From a checkpoint of a small self-supervised audio encoder (BEST-RQ).
Training: muon at rate 0.0019, 30500 steps, batches of 128.
Data: 26041 training examples, 149.9 epochs.
Rows from block 2 of a small self-supervised audio encoder (BEST-RQ), named by matrix and row number. Rows with one number belong to one neuron. Each number is 128 + 24 x the weight over its row's rms, rounded and kept within 0 to 255. All counts start at 0. Numbers have three digits each.
After each neuron's rows are labels from the 100 clips, of 14976, where the neuron reaches its highest value: "responds to" is what is common among them; "loudest" is the band of the loudest frequency at the time of the peak. Only what is clearly more common there than usual is listed. The data: short read English sentences (LibriTTS-R).
# fc1: MLP up (model.blocks.2.mlp.fc1.weight, 512x256), inputs 172-255
# fc2: MLP down (model.blocks.2.mlp.fc2.weight, 256x512, transposed), outputs 172-255

fc1.471:148135135174140136120139164108145134161184109116111120119142125108130126095166114145114140153130103158115169150145147135089113137122098137116140148119081107125071168134106125114141088119118140157126128123127123131160129128082114088130129146146132167123
fc2.471:148126179146124117177112127133081098126103120085136161206127120142112105144118101137111111164115117144144130114110163124138127122130105136118113143161134110105081154121143095099141135097125166133134132078176153104124095149113122126093140097080188089081
responds to: voice: female
loudest: 500 to 1000 Hz

fc1.281:070114150137148099131158175121161136162128140100144122115147127126129124154144117140138075141130128147104100111161101142146129108122088114120106095133092170118123127169109099156113138111098135120164112127160109133106096159104194134139122094079120133137
fc2.281:161147155115128172115099147106169125124131138127147127131111106082119141161157153124102133120121101134108118137164124159094152136134148105151102136136095178134123125108109128154111096131120113125147139089155124135134114133153113134127171139108088115101
responds to: voice: male
loudest: 250 to 500 Hz

fc1.200:128139128121172153199154155140139082147136085153103113165145103147104129107139118147113132085131166104104133102108128123095157102133119133086143091162113137102125095159130077138151144133141185147127175125102122098103101151133172176148147100141123128116
fc2.200:074159145130158106096141121152153066172141085148144097120086109171139126193114157138117123131165124145092113106132155105111073127126096095160084123124120116122133166143163093058165122128146175157128107107151141116098140135125118136161143123117131131150
responds to: voice: female
loudest: 250 to 500 Hz

fc1.374:142172139135087122147133097139110123164111196111149097134159073135124178140129106116142102140123105158089143097114133100151144085132097143148142139105121119133110129070143132122104103148133079136163070152140126163106124122110133084156135082124185127118
fc2.374:149143144147112111129153125088125119114126113149117123148139112113143107128144150121143103112124081119178160098142088136106144172117163152164112118102141151162114136111097113127118169153109130140112133108117164106101079145102106144109125129138147142124
responds to: voice: male
loudest: 250 to 500 Hz

fc1.62:129166109097122140139129195144102126102128116117130134107139125137071120107129127138158110137144119134113105130152110119118121117134123085147097063135153170088168121170132112125125163073173128116145100100139153124138136091128104157142144101181110104115
fc2.62:080153116135160108166177154113129148121138133114148146117184115142135111076162117126116158116140087102092136139145132171129109121119155149084118087125133152088142127118169149155147096101126138124147153108083143094135105155161156124157111067123138134118
responds to: voice: male; the word "she"
loudest: 2000 to 4000 Hz

fc1.310:193109134122116148157146135108086149123126166144170154096081120088122098109133124141134135134115177153129164089157131111132099113054131144171157137132140140148119180147109115118111105119122158113120123126133149111112136168184155153108129104115134100136
fc2.310:098155113122111089082144091100132141122114174129154123150096120140129137154127130115112115108129121163105123149103175134131121172124121074113120123103116128080138126117133099092105160131139116100084152139132128133146114181139136138125122099144173144084
responds to: voice: female
loudest: 250 to 500 Hz

fc1.215:076104145066113129074114140142131076097166163139152117180128119175176141158099139152149102082122086129125126172107072120168070128122143114135126113133132176151192109128151119111130119112117111100133133149110113122136161097129167117140110126142124122140
fc2.215:126126141122083168106147146093111079100133184184122140159143127148139126131133115096153164141165121136111132174151128089187148120106139132134123118077156127136127097168157140186104078131179128157111090117163093109118110125115133145072126129091096116129
responds to: the word "said"
loudest: 4000 to 8000 Hz

fc1.280:110144159117085153133114154163188129128149150147148115129123135122087104144147115132124137148161112126116136094139102132077152121075149148136186131146118150154132143121108134163154096097139102154160181138202116122136074136132138136084131136101159134122
fc2.280:151142102150108125139145136124110118119104111105140141115142149091096120151172114120139147154149125080160158117113139141111153136127112122162099113127131139109161121111080136165144137193108173147139110174154163116095122157156108148091074108078170146133
responds to: voice: female
loudest: 500 to 1000 Hz

fc1.11:139132143133138176150141156150143152081161084135102096148115136144142137150134140146134196137133123111095157116076153104101130137096134104095145127121140096114119120124123100108134097161171145100161139124146120181144120176130117129097136140129130160130
fc2.11:128144143120116133159155096131129135093116137126069136141073156145163110109077181118193155117145126113167125130123126116154171051154095129102118107167120111113130114154163153127132125136120126090109157104138123179162163144131124081184107128111124145140
responds to: voice: female
loudest: 500 to 1000 Hz

fc1.326:132164132114108159132133155132130098114101125151128125163084113161125104119110091161135141127133118169090104110120104114110130137165134119133157144133143134125135162166167118148166126112111137143124106157189125119105151172175130115108141146138107114151
fc2.326:158125140137104099086150140135129117169136113095164147111155095113132130143124164133133086147124112154119087135138106108120089131148163113159100130110143109157140148122142138143126120122111148109112128131077094133124122119132112136134134146194117151097
responds to: the word "was"
loudest: 250 to 500 Hz

fc1.340:145170155122104108113136120142146136137169130135156059156139105120131146101123117180150094075141126152106123120142129144124128134170166141168130161086124118104086118140120125133125141109121123137089115130128156115141111131147101121140120126168126112120
fc2.340:137147101160111108131147139131108093128129105142121158163175151109121106118143117109130140121167108147127082156119111136145111149138126119082110131147122107091156096154135134161156108101133134106118144091139116109119119119160095090133164116172163134126
responds to: voice: male
loudest: 250 to 500 Hz

fc1.108:110113153125107150091102148108124131130161130124096062112131140142124149152104132118116130133141127114120153106143159141106102113124134120115157119126119100106137114119124093177161134169119145130085152155126186118136152106122116137100111123115166104174
fc2.108:085115149103100142128099131119135113117152148143106138168143131092086125098141147183154133108116177138137158082135134103181178133150110130092114134084157142112115117134128117098133158152120136091134146147124131082156129116082142127131106101100120194135
responds to: voice: male; the word "i"
loudest: 1000 to 2000 Hz

fc1.116:131104108112164128107124073111157143138153138171125124063132095096114108163131122100122097086121107114127110099106094096124169100095160112113124130109116185131115088078172157139122135101147123105099158111095150129150115123150130148135126076146087129105
fc2.116:100106113118125104128134111092111145140145133125156121082148176123139154097149112101099161153132165111079163099119135151162127144086122160149115107136159102127090123127168130175177141156130135159167116127106076110112129152146118151132119188135144093141
responds to: the word "was"
loudest: 250 to 500 Hz

fc1.315:130135132110161129113118086216140114143114117118149166140160096110110124136153145143151112126138164141124126069146124116118114069084115133083137097126159089119116132139091115122129124129095132128145078136184132130155084090126135148107118145135091105118
fc2.315:128164103114086134165133132120134108137168107145119123119133141133160111140128114166124110114138141069149164102125152147125121147146095132128105118149108140146161127072149124143110146082147157158128096137137118157122126167125118131140140130126147145101
responds to: voice: female
loudest: 250 to 500 Hz

fc1.506:148114144104103114086145102090095067099137120127170121111131107106124112116101119156167143116085133145165099129124116141127107155146134130171132129148103101107154106116107135110102107130110101168155083143149169125092110150169098132095110120132096113148
fc2.506:130121103078083058133148125120096139167104128157142137125110072161118143129087141157102130177171135118116092140124125140147116082135124121135161144168121137098152126135164064108135136160123188135135128146135110130103118120113122125140134152133143151106
responds to: voice: male
loudest: 250 to 500 Hz

fc1.444:154101130122161148165134157119119132148136129120132122141118163146176115150137136126134100119144119153157106103098127089108150130120127137114088107116152141137192165123131142122111117113094093108115151137084161168107184153164156109128127116099139132171
fc2.444:132171138121109167127136132139154116130095130116142191089127143096136158123121159114142122138137139132146118094120101128130085127116126138120132139131138115146108124154137155149100108150117131106104139102161106116129081113059154131124130140071108108082
responds to: voice: female
loudest: 4000 to 8000 Hz

fc1.31:142122114105123142153115097138144153136158111130129122158097152100150131171106126156123164141166103165101107096140093174102147123128121150153139113129157142164112137102097151109183113146094137117139087117101114165137150133126141093128129116140132134115
fc2.31:140084115169088119127167091141109102159120120104082116109116113137116127086103115124117144119124162100119142136120119153171103153109145117114107148123093100128167160101110106117137103081118196150130173124182122114154119127124103116134133140125089146139
responds to: the word "you"
loudest: 250 to 500 Hz

fc1.128:179161145122168119133111133120130159102119144131108128108160172164172132115146191191159110145150122165095115117148139130117123153146107114161077137144104094180069183139142118113128130125118104094167101102128135130133105106111109133107115097149108153170
fc2.128:121110133084103089083130155171129119155130110132095112122114142097137113113111179123139133158065112131144117138153109150147090181107171151140124097150122127154114129121147133147169116128107100131123143096128140132133140156098134128154117120111181111101
responds to: the word "was"
loudest: 250 to 500 Hz

fc1.19:140099132108136066104152105114099129143139125150125098148112152175141089113091101122100133135137114139086153124157121117097114116107200109145147127150098169156144139122124140188137119125145130160134115129113157074125142094098169099127132133127140077154
fc2.19:115122142161139141150146138138149093171136132136095146119132131149107139140161105126122111145095199100126128135103148110150111141142095143140091121079132167101084111155143160168178130155158097119105127167132142102113106111107129171123142146084127130139
responds to: voice: male
loudest: 500 to 1000 Hz

fc1.51:143134133094129119107094139080147099112145125099155155144149086151118089129129129175122065119115152139113093145131145184124123115160149111118103099123141140111122155124139105117117142120118097186176180171134180136100124116136115114121151085082138122124
fc2.51:146120131170120137165132073134152126113157127117113132136130093105110094134139116134088116136165152105170133132117105128130092122100166124115128110092116128139102137134156118125130106136159157091104122099158121111119120103082157128165130129135154112112
responds to: voice: female
loudest: 250 to 500 Hz

fc1.300:133128121110136095143098131133117141159124141101137097101144112116169173148127161138093146137144097084143120133162104132131132115126138147180090096135109160106177111144139124129114104121129128145156128127126164110136080116130114171114090118117089122134
fc2.300:116145126147168126107154158096137095097164102136122118126147129113137102110140099175134158099141118132124122133148094140128089120125143152150103160100107103121072126114075126077134160143120124087100082144119082150149179132098121106091172130143160147150
responds to: voice: male
loudest: 250 to 500 Hz

fc1.338:115140144148117133137136151137143120105120147124124115101107149147108161119118110147140218121120122133137176097162131136122119128108124145152137092135126197131064093158079079114151133115139120131138094133119109154118109143129144127147089112112152111080
fc2.338:084108142099121184125150092115157121123149131143115147146088113101127131100135112131157099108146123155090091120158164149120158146131115180140081132152136127128134182101136152119141120131138124094089119118121104147133136130125117156098171133174171173119
responds to: voice: male
loudest: 250 to 500 Hz

fc1.25:136132137082107135108128146154129106130140110117138170118103152102124143132150117128175133117117111111150160169123135149123121115143185136161100145085063132080134097094147110105129127101146159087139131119103136140103133140116099156097136121132150123107
fc2.25:096129101129142128135155124112090121114146079140125121124158111127116122081115129158179119060140093150148115171170138086141134132125154133125152103138120085113113182116134139119122164077137157104086170105111101106138115148096122136128125178147102151134
responds to: voice: male
loudest: 2000 to 4000 Hz

fc1.420:114162098154105113138119119124124111121127176148129114139159079143138134128070145128141122113157133120151146107130139096120151107099142138125167119112143166128071107116142118119145077129143103167152115119087132107112128132149159133126165119132125132083
fc2.420:124130093120157146105136117141127127177155175125160140109126124141133161103124110150103163082152119131144132117105153126167129101088163111123111162112134145113082111107124176116115087089133184130073119134118129134140131109116089121129145093165123182117
responds to: voice: male
loudest: 4000 to 8000 Hz

fc1.175:129143132179137164168149159141140125085148141159177104135125147110108149085105154163121095133127092164142135134111102136148128124155137136128117131122171140099118099107099137120108139116125197128157141147142110155102133104122140092146059128110083145128
fc2.175:161099109118141123138160089124136118092121129113103118153156118099106119105099140147095131111113180180154142153128120113185122115117158089147084164121093160177136115150133133106140126155147117125112109098114151113122125111129118128151118142172151141162
responds to: voice: male
loudest: 2000 to 4000 Hz

fc1.467:166136119105145179141111091128163206104099110114087140118125134104116111176147126115143147148103134097131172135120139147147134110080138148105140180139156128151114093183182125110163126120123147119136155135101163147136110148131129110126133158122074108113
fc2.467:139115116130114142164095166155121125082118152100135148154137152106161147118124062115142095159115114101148169142108093111126145133079101150135158137105133171100103135092127106143098126110151102125124131141143133124117144130096147084123139143128133115101
responds to: voice: female
loudest: 500 to 1000 Hz

fc1.475:136131086130142128130138149165140106106105137092119125160121115112142103101113131152138112112080119169139124083072135073127124116142141166154137160058136127127111128126086134137129144139136117146127160125172159137151095162130129133126167079132112139152
fc2.475:178101139113105161106103123147156137133142082093149115151118112115133137105143134057154123121118114134080139087122138088125178159126085147156105174140153120124094153125135060100136127110133168125155152133126109154127101135138146133123141130100118126132
responds to: voice: female
loudest: 250 to 500 Hz

fc1.404:150130180160124124132103093121106129127119110161152115150150125149152122177090140169158115135135152133151118096167121144097092132124136139155134118119168121102152133100119105143126146103101131104144142105134128105163135140089108100107126135125140153082
fc2.404:149154163120067126125139113111100124174120139149121123130118157130133119123122114079128119087040169148120146117100151101133107145096115148154148143126106128144089081126142150112149144074128141118067166157125144134142166171118144142139133110092119152179
responds to: voice: male
loudest: 250 to 500 Hz

fc1.316:123116105063161117148127129121147105108141099118172106150127144138126116117125094101120142178100134163144132096130115150119137174146092087153130160143129134148158140132112122091100110136142122080159146095132135142073127065144099082113160142091134135110
fc2.316:155102135144162156160108122105138106143142087119146177099162158144154152141146149103120084145116126129126144115112109145139159160090147142143128102115098139172187111131115122122115113127149093161123123122100154115089099079145164155155131106127159107094
responds to: voice: female
loudest: 500 to 1000 Hz

fc1.332:129103109114161127111176143150149114153153098118151140083104118100105136174082110155115127098136170121154096067196149171145116156138145131133098123129106129152118102138150127114143156130112147140121105137118143098096139130162173109158134135156100096132
fc2.332:101102080166165127139093087138128136122157140098147154121106127125127099112156118124141114163150120123142121131153141178151130105124156153139136099097126163120145156157126129164144117123150112182138064120168132122160132097111158132106132134128152164141
responds to: voice: male
loudest: 250 to 500 Hz

fc1.274:159143130101122134146136102122127103130174123095133112115157095121108138099154133165117086151141147132099080103126112100164149134160125100134088117097091102111155174143181083110132134127111143130100124103136121144101126083129088164126116151129084087104
fc2.274:131177133136149160114129177136101125136112160120091124127084141110133112210103115146104115128136145118089135122102148126148155112089101128140100144128122069125106127134128114131111177069154095121145175176154100097167122142087114134113119135107130104138
responds to: voice: female
loudest: 1000 to 2000 Hz

fc1.195:156133124151155134115133144119127129142116132085133069104128112137170153128150156099124161134120146131127128104145097092109102108117151119148109102136153103115174091100122089120107140125137075136124149138129136154130167126144103155128181130108144128109
fc2.195:139112131136153109124161140126113128150164107134149121101131149162150124084104120085121108118149110138176143094157076107149104139110164144121080078131153192166157099112096179159097160136111132141137106113133158158163123088083119159127191134123121156073
responds to: voice: female
loudest: 250 to 500 Hz

fc1.101:116146218144112145139111132144114123100117134126132111106098124118102092153103087131130084160134111109146100123141114079127133124071127115130111093115068132083154093170082140128141137095126137152178129143123122147119134135133141069170152147107093139129
fc2.101:135143169133126081119124131121131104098085158153123123168135110183152140179141142152122143167123117150117129111142113126121130142108103114137090070163130139129081122157129148107135135139133148097185132117117138136097113140103149138144145140094142166155
responds to: voice: male
loudest: 250 to 500 Hz

fc1.67:158100104083133135133108129174126182124109166132116156092167115139156127148156125123161110157161110163105102117150109127125124086140113117151108095138121146172138154120193095109145116098131076106121146120131093116133155072115164144106127109160109137163
fc2.67:117155083143133099123166162150142103199157105139112135130112168117102103134123120105103137130116141119136131153124105137132114143123151137146134127190121154174126151139093135152134091138144145132128150093111131138144142158116124106177147123085141157152
responds to: the word "was"
loudest: 250 to 500 Hz

fc1.110:134148087132143128105143113171147128115132152123159083155129114120109149147144168160159143097158144120140121114155101127104133144144133088140135143142108114129110124161126123142110095113142134182115114098114107144154152104112130114125150127217138072131
fc2.110:133148128131107104151098105116166124101080147130129153107104123147163121135152176178138138082135186158128109118117138114142131102137161093134152149120162139132187120143131143146132128139128134131117144148121099132116141126127120137155141083144099137125
responds to: voice: male
loudest: 250 to 500 Hz

fc1.117:163129138071103126133159138134151102133135170125161138139096110086141116125126114147130108106136127113109105121182147122118150112140137163149139139128140110137166089133144202101123116129079124131082092162138126147168132108106128172121168120126138158128
fc2.117:081124104173123129122113140134106135179125100122099114143154106097141117112143115135137128111104105160156098165146128087138155143125127107126138119132093118125150083128109110155128103124134127132100134098132156065125172122107116121144129107136158135125
responds to: voice: female
loudest: 250 to 500 Hz