config.yaml
hop_length: 160
mask_prob: 0.05
norm_position: "pre"
head_dim: 64
inner_norm: false
nesterov: true
Rows from block 3, named by matrix and row number. Rows with one number belong to one neuron. Each number is 128 + 32 x the weight over the matrix's rms, rounded and kept within 0 to 255. All counts start at 0.
# fc1: MLP up (model.blocks.3.mlp.fc1.weight, 512x256), inputs 86-171
# fc2: MLP down (model.blocks.3.mlp.fc2.weight, 256x512, transposed), outputs 86-171
fc1.236 [ 98 153  69 201 109 128 195 121 139 146 114 135 108  67 139 129 160 180 114 107 167 135 146 155 195 112  95 130  54 165 118 114  51 118  76 117 130 122 104 118 120 127  63 164 185  96 115 130  73 128 130 136 142  87 102 144 120 117  21 191  90 158 147  88 114 105  62 123 166 100 104 161 129 131 125 166 162 193 143 148 122 131 123  77 182 144]
fc1.237 [143 194 104 128 135 114  86  95 164 162 134 163 112 146 145 130 142 134  87 152 148 149 130 124 100 114 110 130 119 156 110 129  63 121 110 148 103 139 126 140 163 164 110  92 106 149 113 162 129 111  93 165 141 144 154 134 136  90 113 110 133 128 161 130 173  93 117 111 159 135 149  99 152 170 106 128 123 124 143 139 140 144 105 131 113 151]
fc1.238 [ 88 114 123 138 108 178 106 148 133 106  90 104 131 121  89 172 111 116 168 141 105  72  93  99  56 110 148 179  86 166 171  67 136 114 153 134 170 131 111 115  89 151 133 163 131 130 127 158 178  81 170  96 141 132  97  88 121 138 134 189 124 148  91 134 190 155 177 166 118  92 151 159  78 170 217  98 109 138 126 116 145 132 123 142  97 132]
fc1.239 [139 140  93  83  88 119 120 132 168 113 183  80 131  78 155 113 126 128 113 200 137  64  99 116 133 129 109 108  90 110 186 137 150 180 125 137 134 100  92  69 116 146 100 155 145 128 109 130  96 133 119 143 175 135 114 126 163  98 106 166 122 151 110  75  97 123  76 147 127 136 187  75 162 132 118 162 105 182  97 145  91 103 110 112  91 139]
fc1.240 [121  62 125 161 127 106 126 157 110 144  85 142  66 156 178  94  70 126 157  96 142 161 126 154 122 111  94 111 129 116 124 132 106 178 155 166 131 110  74 157 118 146 136  99 202 206  90 115 157  92 108 189 129  86 117 155 190 110 164 135 136  90 163 104  98 150 120  77 115  94 106 135  89 105 165 122 134 165  91 142 126 171 113 130 110 125]
fc1.241 [121 149 144 152  80 112 164 121 129 208  87  94 124  63 123 105 124 184 150 112 123 130 133  85 115 179  93  86 129 106 144 146 134 114 100 105 146 156  97 181 192 117 124 106  71 108 158 155 141 110 159 125  68 149 115 108 148 105  86 127 184 104 150 117 123 127 163 156  69 173  74 147 114 196  99 110 119 171 154 113 111 132 143 109 150 175]
fc1.242 [193 113 117 128 116 137 148 107 107 149 131 117 134 104 139 123 131 162 117 151 129 134 148 124 136  65 131 137 100  91 107 101 150 165 126 186 118 109  89 129 134 161 148 169 132 112 134 153 148 181 148 183 120 143 160  99 147  99 121 146 142 155 158 129 151 163 119 167 162 180 108 154  63 149 147 105 104 122 117 131 175 146 129 156 130 153]
fc1.244 [133 120 107 161 173  83 163  76 183 154 122  79 115 108  92 146 123  98 132 108  89 178 115 203 107 160 211 168  87 175 118 117 164 158  85 107  86 182 193 178  94 169 197 107 115 137 109 140 191 103 107 120 173 126 116 146 132 114 181  91 107 154 100 126 101 143 154 122 133 148 140 110 162 164 103 139  90 124 160 181 147 126 111 129 101 106]
fc1.245 [163 173  72 136 158 129 179 116 119  98 158 181 105 124 129 153 114 107  81 125 142 138  76 124 136 167 114  83 134 136 141 137 149 118  90 119 109 138 166 169  87 142  89  84  73 105 155 128 142 102 129 166 156 144 132 164  73 132 131  98 122 125 156 128 158 120 150 127 135 138 180 141 136 101 145 125 126 145 108 150 158 143 123 134 146 162]
fc1.246 [ 96 171 141 153 136 144 118 109  90  90 117 158 102 140 128 113 103 109 109 138 120 101 123  92  99 115 153 157  94 154 156 121 119 143 118 146  84 136 149 135 148 108 164 135 112 143 144  84 146 129 146 158 133 140 131 153 151 172 106 133 155 135 103 134  99  94 146 163 178 140 177 127  85 171 137 102 136 101 155 140 103  96 135 106 126 131]
fc1.247 [167 160 106 147 100 173 146  54 119 129 131 164 140 153 108 106 121 115 104 129 151 147 106 107 123 161 129 130 113 123 154 141 123 139 138 158 129 114 125 128  97 140 127 151  77 140 129 132 154 125 146 153 147 174 133  97 147 113 130 122 166 173 145 147 102 131 124 111  92 156  97 142 134  79 183 118 125  87 155 134 125 134 102 114 145 138]
fc1.248 [147 137 110 130 160 161  63 169 113 162 160 163 147 179  86  96 132 117 137 173 103 135 114  88 155 138 173 134 125 165 153  91 131  85 118 166 132 181 129 102 134 177 146 123 122 128 112 156 112 109 128 130 114 154  65 100 141 137 143 107 120 188 202 110 123 114 148  72  97 175 153 111 144 120 156  88 148 120 134 103  95  82 184 115 160  96]
fc1.249 [168  73  88  90  95 137  79 102 149 172 116 143  92 134 127 120 123 128  80 136 119 107  69 128  61 164 142 128 149 128 137 130 170 145 136 167 121 140 150 138 140 213 179 171 126 163 184 130 175 191 102  24 124 167 117 109 215  93 135 104 116  87 105  75 162 155 103 114  86 157 147 136 142 157 142 116  74 124 107 181 142 185 145 150 158 141]
fc1.250 [144  95 106 139 143 136  84 140 178  49 176 134 142 141 102 200 101 160 105 191 127 123 110 135  99 141 160 115 203 114 131 185 133 126 118  95 130  56 115 109 107 138 107 180 128 114 176 144 166 136 158 157 148 177 164  85 141  98 124  53 131  64 129  76 139  98 157 130  89 154  96 154 187  93 119  39 179 134 152 106 153 117 114 182 161 116]
fc1.251 [141 166 152  99 110 187 146 142 120 131  99 219 122 117 171  63 171 180  78 125  79 125 163 185 190 127 116 130 109  90 122  56  77 111 128 164  95 139 129  95 191 110 129 128 125 183 131 147 240 170 159 132 141 136 124 175 170  97 141  98 107 104  99  83 142 186 165 126 117 146 150 149 141  61 118 187 144 127 126 115 137 129 131 162 174 119]
fc1.252 [125 101 152  95  96  30 119 179  34 138  84 100 112  91 154 114  55 106 102 165  82 148 122 143 136 109 148 137 110  73 124 141 144 153 186 191  98 194 103 119 154 139 190 155 124 166  93  94 149 110 145 150 148  69 192 123 142 140  95  95 193 140 159 178 115 121 226 144 125  93 166  99 168 137 172  73 119 166 154  79 155 141 186 111 126 108]
fc1.253 [124 170 144 114  97 140 162 126 168 128 161  80 113 131 163 133  88 155 147 137  79 222 133 150 121 185  86 116 125 132 104  91 135 123 136 139 113 171 136 153 106  67  69 115 135 178 151 142 140 122 165 113 149 145 103 136 161 133 102 115 157 126 177 139 110 142 152 174 129 170 102 134 121 158  97 150 105 145  86 142 106 143 116 140 115 122]
fc1.254 [122 130 113 134  91 183 148 155 137 194 101 169 161 140 173 122 110 122 179 151  95 240 108 180  75 188 132 107 101 130  90 139 147 148 105 110 128  97 204 129 150 104 121  89 117 109 111 165 174  89 177 130 187 119 238  70 127 176 144  55 172  61 155 107  94 166 131 152 202 106  90 150 134 159  37 136  61 177 119 184 112  89 147  94 141 108]
fc1.255 [145 121 142 114  82 132 101  87 165 107 168  69 114 142 119 155 159 118 108 131 116  63 161 133 115  96 165 143 158 128 161 150 136 164 111 127 159 129 122 120 103 200 179 135 100 178 163 147  99 134 118 155 171 154 100 111 112 131 104  82 139 168 105  99 121 117 135 112 110  98 148 160 176 170 165 136 133 126 113 114  81 161  95 133 118  75]
fc2.236 [124 151 111 166 169 184 164 160 119 121 116 112 117 156 117 120 143 155 126 142 153 162 154  97 129  72  91 141  98 150 135  96  85 124 140 123 121  73 146 111 130 148 133 141 199 138 103 100 134 185 116  86 148 117 136 169 146 142  67 114  93 152  98 130  76 151 140 123 151 101 116 137  99 160  90  83 111 115  98 150 176  95 178 138  64 119]
fc2.237 [145  54 132 136 134 157 141 144 149  90  87  94 189  91 105 148 159 159 140  91 153  81 125 131 168  92 163 144 117 129 124 142 158  93 185 141 193 136 101 176 132 113 197 112 122  74 114  78 158 100 107 138 165 104 131  58  73 152 156 190 188 125 112 127 102 111 100 141  96 128  61 161 111 145 169 103 114 157 123 130  84  98 144  94 127 119]
fc2.238 [157 116 150 124 140 128 124 157 170 153 119 166 121  92 167 112 159 144 129 159  92 151 124 177 203  87  90 138  97 102 132 100 122 102 212 100 122 126 156 110 158 102  93 170  83 135 113  86 165  93 138 163 127 147  90  98  87 108 150 129 130 166 136 144  59 165  84 145 128 115  77 138 110 149 150 102 137 108 161 182 135 112 118 147 111 174]
fc2.239 [149 133 137 158 109 114 143 138 108  74  77 115 111 142  96  93 128 127 154  69 134 140  82  89 134 154  76  84 127 118  76 136 114 144 125 199  98 154 145 180 231 159  83  92 130  82 133  97 157 100 119 164 103 122 168 109 128 127 124 123 140 151  89  91  75 104  86  90 142 140 170 117  98 133  89 152 111 162 108 184 143 183 111  88 100 100]
fc2.240 [113 116 122 139 147 162  95 180 126 129 151 100  87 156  98 149 130 172  96 133 124 143 140 134 196 135 130 105 120 149 132 168 114  99 115 153 137 162 188 105 114 131 177 139 142 156 108 147 194 128 116 111 148 164  92 162 163 125 130 159 110 155 146 118 119 123 121 126 111 142 129 106 157 103 110 115  72  94 170 111 159 193 179 119 161 110]
fc2.241 [ 98 133 138 173  96  74 168 120  79 146 133 158  99 140 122 150  90 160 120 123 150 109  68 138 143 127 174  67 126 186 113 165 139 190 144  99 100 124 145 105 178 145 104 162 127 135 168 124 151 118 130 190 147 142  88 130 121 117 196 152 153 108 128  73 166 124 148 151 159 194 126 116  46 171 152 141 117 100 167 125 124 108  90 122  75 105]
fc2.242 [143  68 129 182 110 125 142 188 100 160 134 102 123 108 153 124 141  87 173  46 145  89 127  86 116 170 163 113 154  61  71 110 115  98  98 185 180 166  99 150 124 107 174 107 151 130 154 110 137 138 116 120 133 172 122  92  88 137 114 143 104 184 104 146 115 148 107 109 166  77  87 127 146  77 167 104 146 130 115 152 105 140 137 143  57 133]
fc2.244 [131 172 111 161  74 148 148  86  59 128 146 124 165 108 128 103  98  86 144  93 148 121 113  99 110 113 194  80 129 138 165 151 166 138 144 149 117  52 195  92 137 172 134 103 149 121  66  53 216 122 143  90 136 116  69 159  74 161 182 102 161 132 103 165 171 132 122 205 101 237 128  67 101 153 105  57 138 180 132  94 194  55 143  97 145 101]
fc2.245 [155  83 134 102 108 116 117 139 155 120 147 139 111  78 173 146 168 117  94 117 122 112 134 152 157 147 169 132 125 146 122 159 163 104  85 169 134 147 107 128  98  84 151 165  84 118 129 164  91 114  53 145  95 110 118 132 159 123  95 151 134 108 143 147 142 172 146 155 124 130 143 117  59 134 166 143 151  93 100 120 101 139 152 172 137 133]
fc2.246 [120  94 109 141 121 113 161 123 107 161 126 114 141 131 102 155 120 167 144 106 157  94 170  95 119  85 118 179 129 149 138  90 137  90 119 132 159  90 108 126 139 148 163 115 152  94 168 130 173 152 121 140 139 182 140  87 129 184 137 129 185 117 106 120 146 135 154 136  80 138 118 125 109 157 174 119  96  95 117 132 118  93 205 163 135  49]
fc2.247 [118 119 113 149 108 146 119 157 150 148 124 120 133  77 139 153 129 117 121 155 114 113  95  98 115 170 125 106 133 107 110 124 170 182 167 118 139 118 114 142 154 139 144  95 118 119 141 136  97 133 109 148 128 158 102 124 101 131 121 143 122  87 130 117 112 113 103  89 157 141 134 140 140  93 139 121 135 139 133 118 144 150 127 116 119 117]
fc2.248 [103 186 193 112 111 175 160  93 151 153 104 162 119 119 117 131 169 165 192 107 151  53 110 108 203 165  86 133  39  96 113 127 121 135 125  97 101 137  99 138  83 101 118 125  91 143  98 148 220 172 158 157 118 174 110 104 128 123 162  76 139 155 137  71 132 167 132 112 144 152  76 110 122 120 114 116 121 170 106 143 129  97  84 139 125 129]
fc2.249 [167 101 141 146 144 138 131 141  80  91 150 164 100 116 134 112  70 172 159  86 209 148 129 111  78 134 175 109 145 135 161  66 106 139 186 147 100 117 138 141 141 111  93 197 140 115 134 180 129 116  64 117 111  72 108 184 124 114  91 137 121 122 183 110  99 205 151 146 109 143 188 141 146  82 110 147 141 129 174 143 111 120 104 120 128 162]
fc2.250 [123 156 150  43 144  72 230  78 157 103 117 128 116 124 131 179 124 127 135 162 150 154 135 154 110 205 159 149 160 139 135 102  97  81  59  97 145 135 123 125 113 117 121 132 100  96 118  13 128  85 110 119  86 107  82 124 168 111 161 137 162 108 159 119 129 207 117 137  91  99  89 115 115 129 148 220 117  62 173 138  94 160 176 165 109 163]
fc2.251 [ 82  96 164 157 150 113  91 147 103 108 153 116 130 120 138 116 151 130 126 112 127 135  88 138  99 148  70 193  78 121 173 129 117  91 168 164 158  77  73 169 135 115 122 146 152 102 147 144 139 148 164 119 114  97 156  94 118  84 166  83 151  93 114  94 136  96 126 140 110 142 111 122 154 124 142 114 144 158  86 166 126 147  82 113 161 131]
fc2.252 [151  98  87 147 102 156 137  86 107 110 145 120 150 175 138 122 166 240 149 120  84  69 184 195 103 168  90 152 132  80  95 129 132  90 123 170  57 118 135 123 109 132 136  81  54 140  95 135 139 123  82 193 125 106  99 116 136 122 148 114 140 148 103 110 135 169 173 111 134 101 144 119 141 165 155 124 140 170 137 132 117 108  70 115 146 120]
fc2.253 [158 177 116 136 183 151 168  78  84 137  41  72 157 126 101 145  79 107 129 132 116 131 152 152 111 103 140 139 127 155 139  71 118 133  81  95 212 146 108 155 129 117 113 136 144 189  98 114 145 106  74  89 165  76 150 131 154 112 177 126 116 159 107 125 102  72 104  78 157 107  82 123 152 143 149 133  83 123  97 121 114  96 131 129 123 137]
fc2.254 [174 142 147  88 117 146 129 143 212 170 124 132  79 186 149 199 108 131 129 171 157 194 136 138 133 147 110 116 175 104 157 124 101 125  80  56 107 172 193 149 108 132 112 117 107 117 135  99 201  93 113 114 103 176  90 157 141 203  85 111 108 159 155 132 138 156 129  74 125  71  97 110 198 103 123  84 157 129  44 104 129 170 195 149 127 153]
fc2.255 [108 195 137 115 105  91 133 115 133  35 111 125 152 159 100  74  95  94 193 124 174 119 167 165 167 142 197 125 136 142 158 137 118 165 103  98 120 121 112 105 119 116 116  58 145 164 148 166 146 132 120 142 113 130 138 153 117 117 143 162  75 134  66 120  94  89  94 121 122 132 114 127 130 135 125 141 123 178 128 163 138 166 135 138 191  86]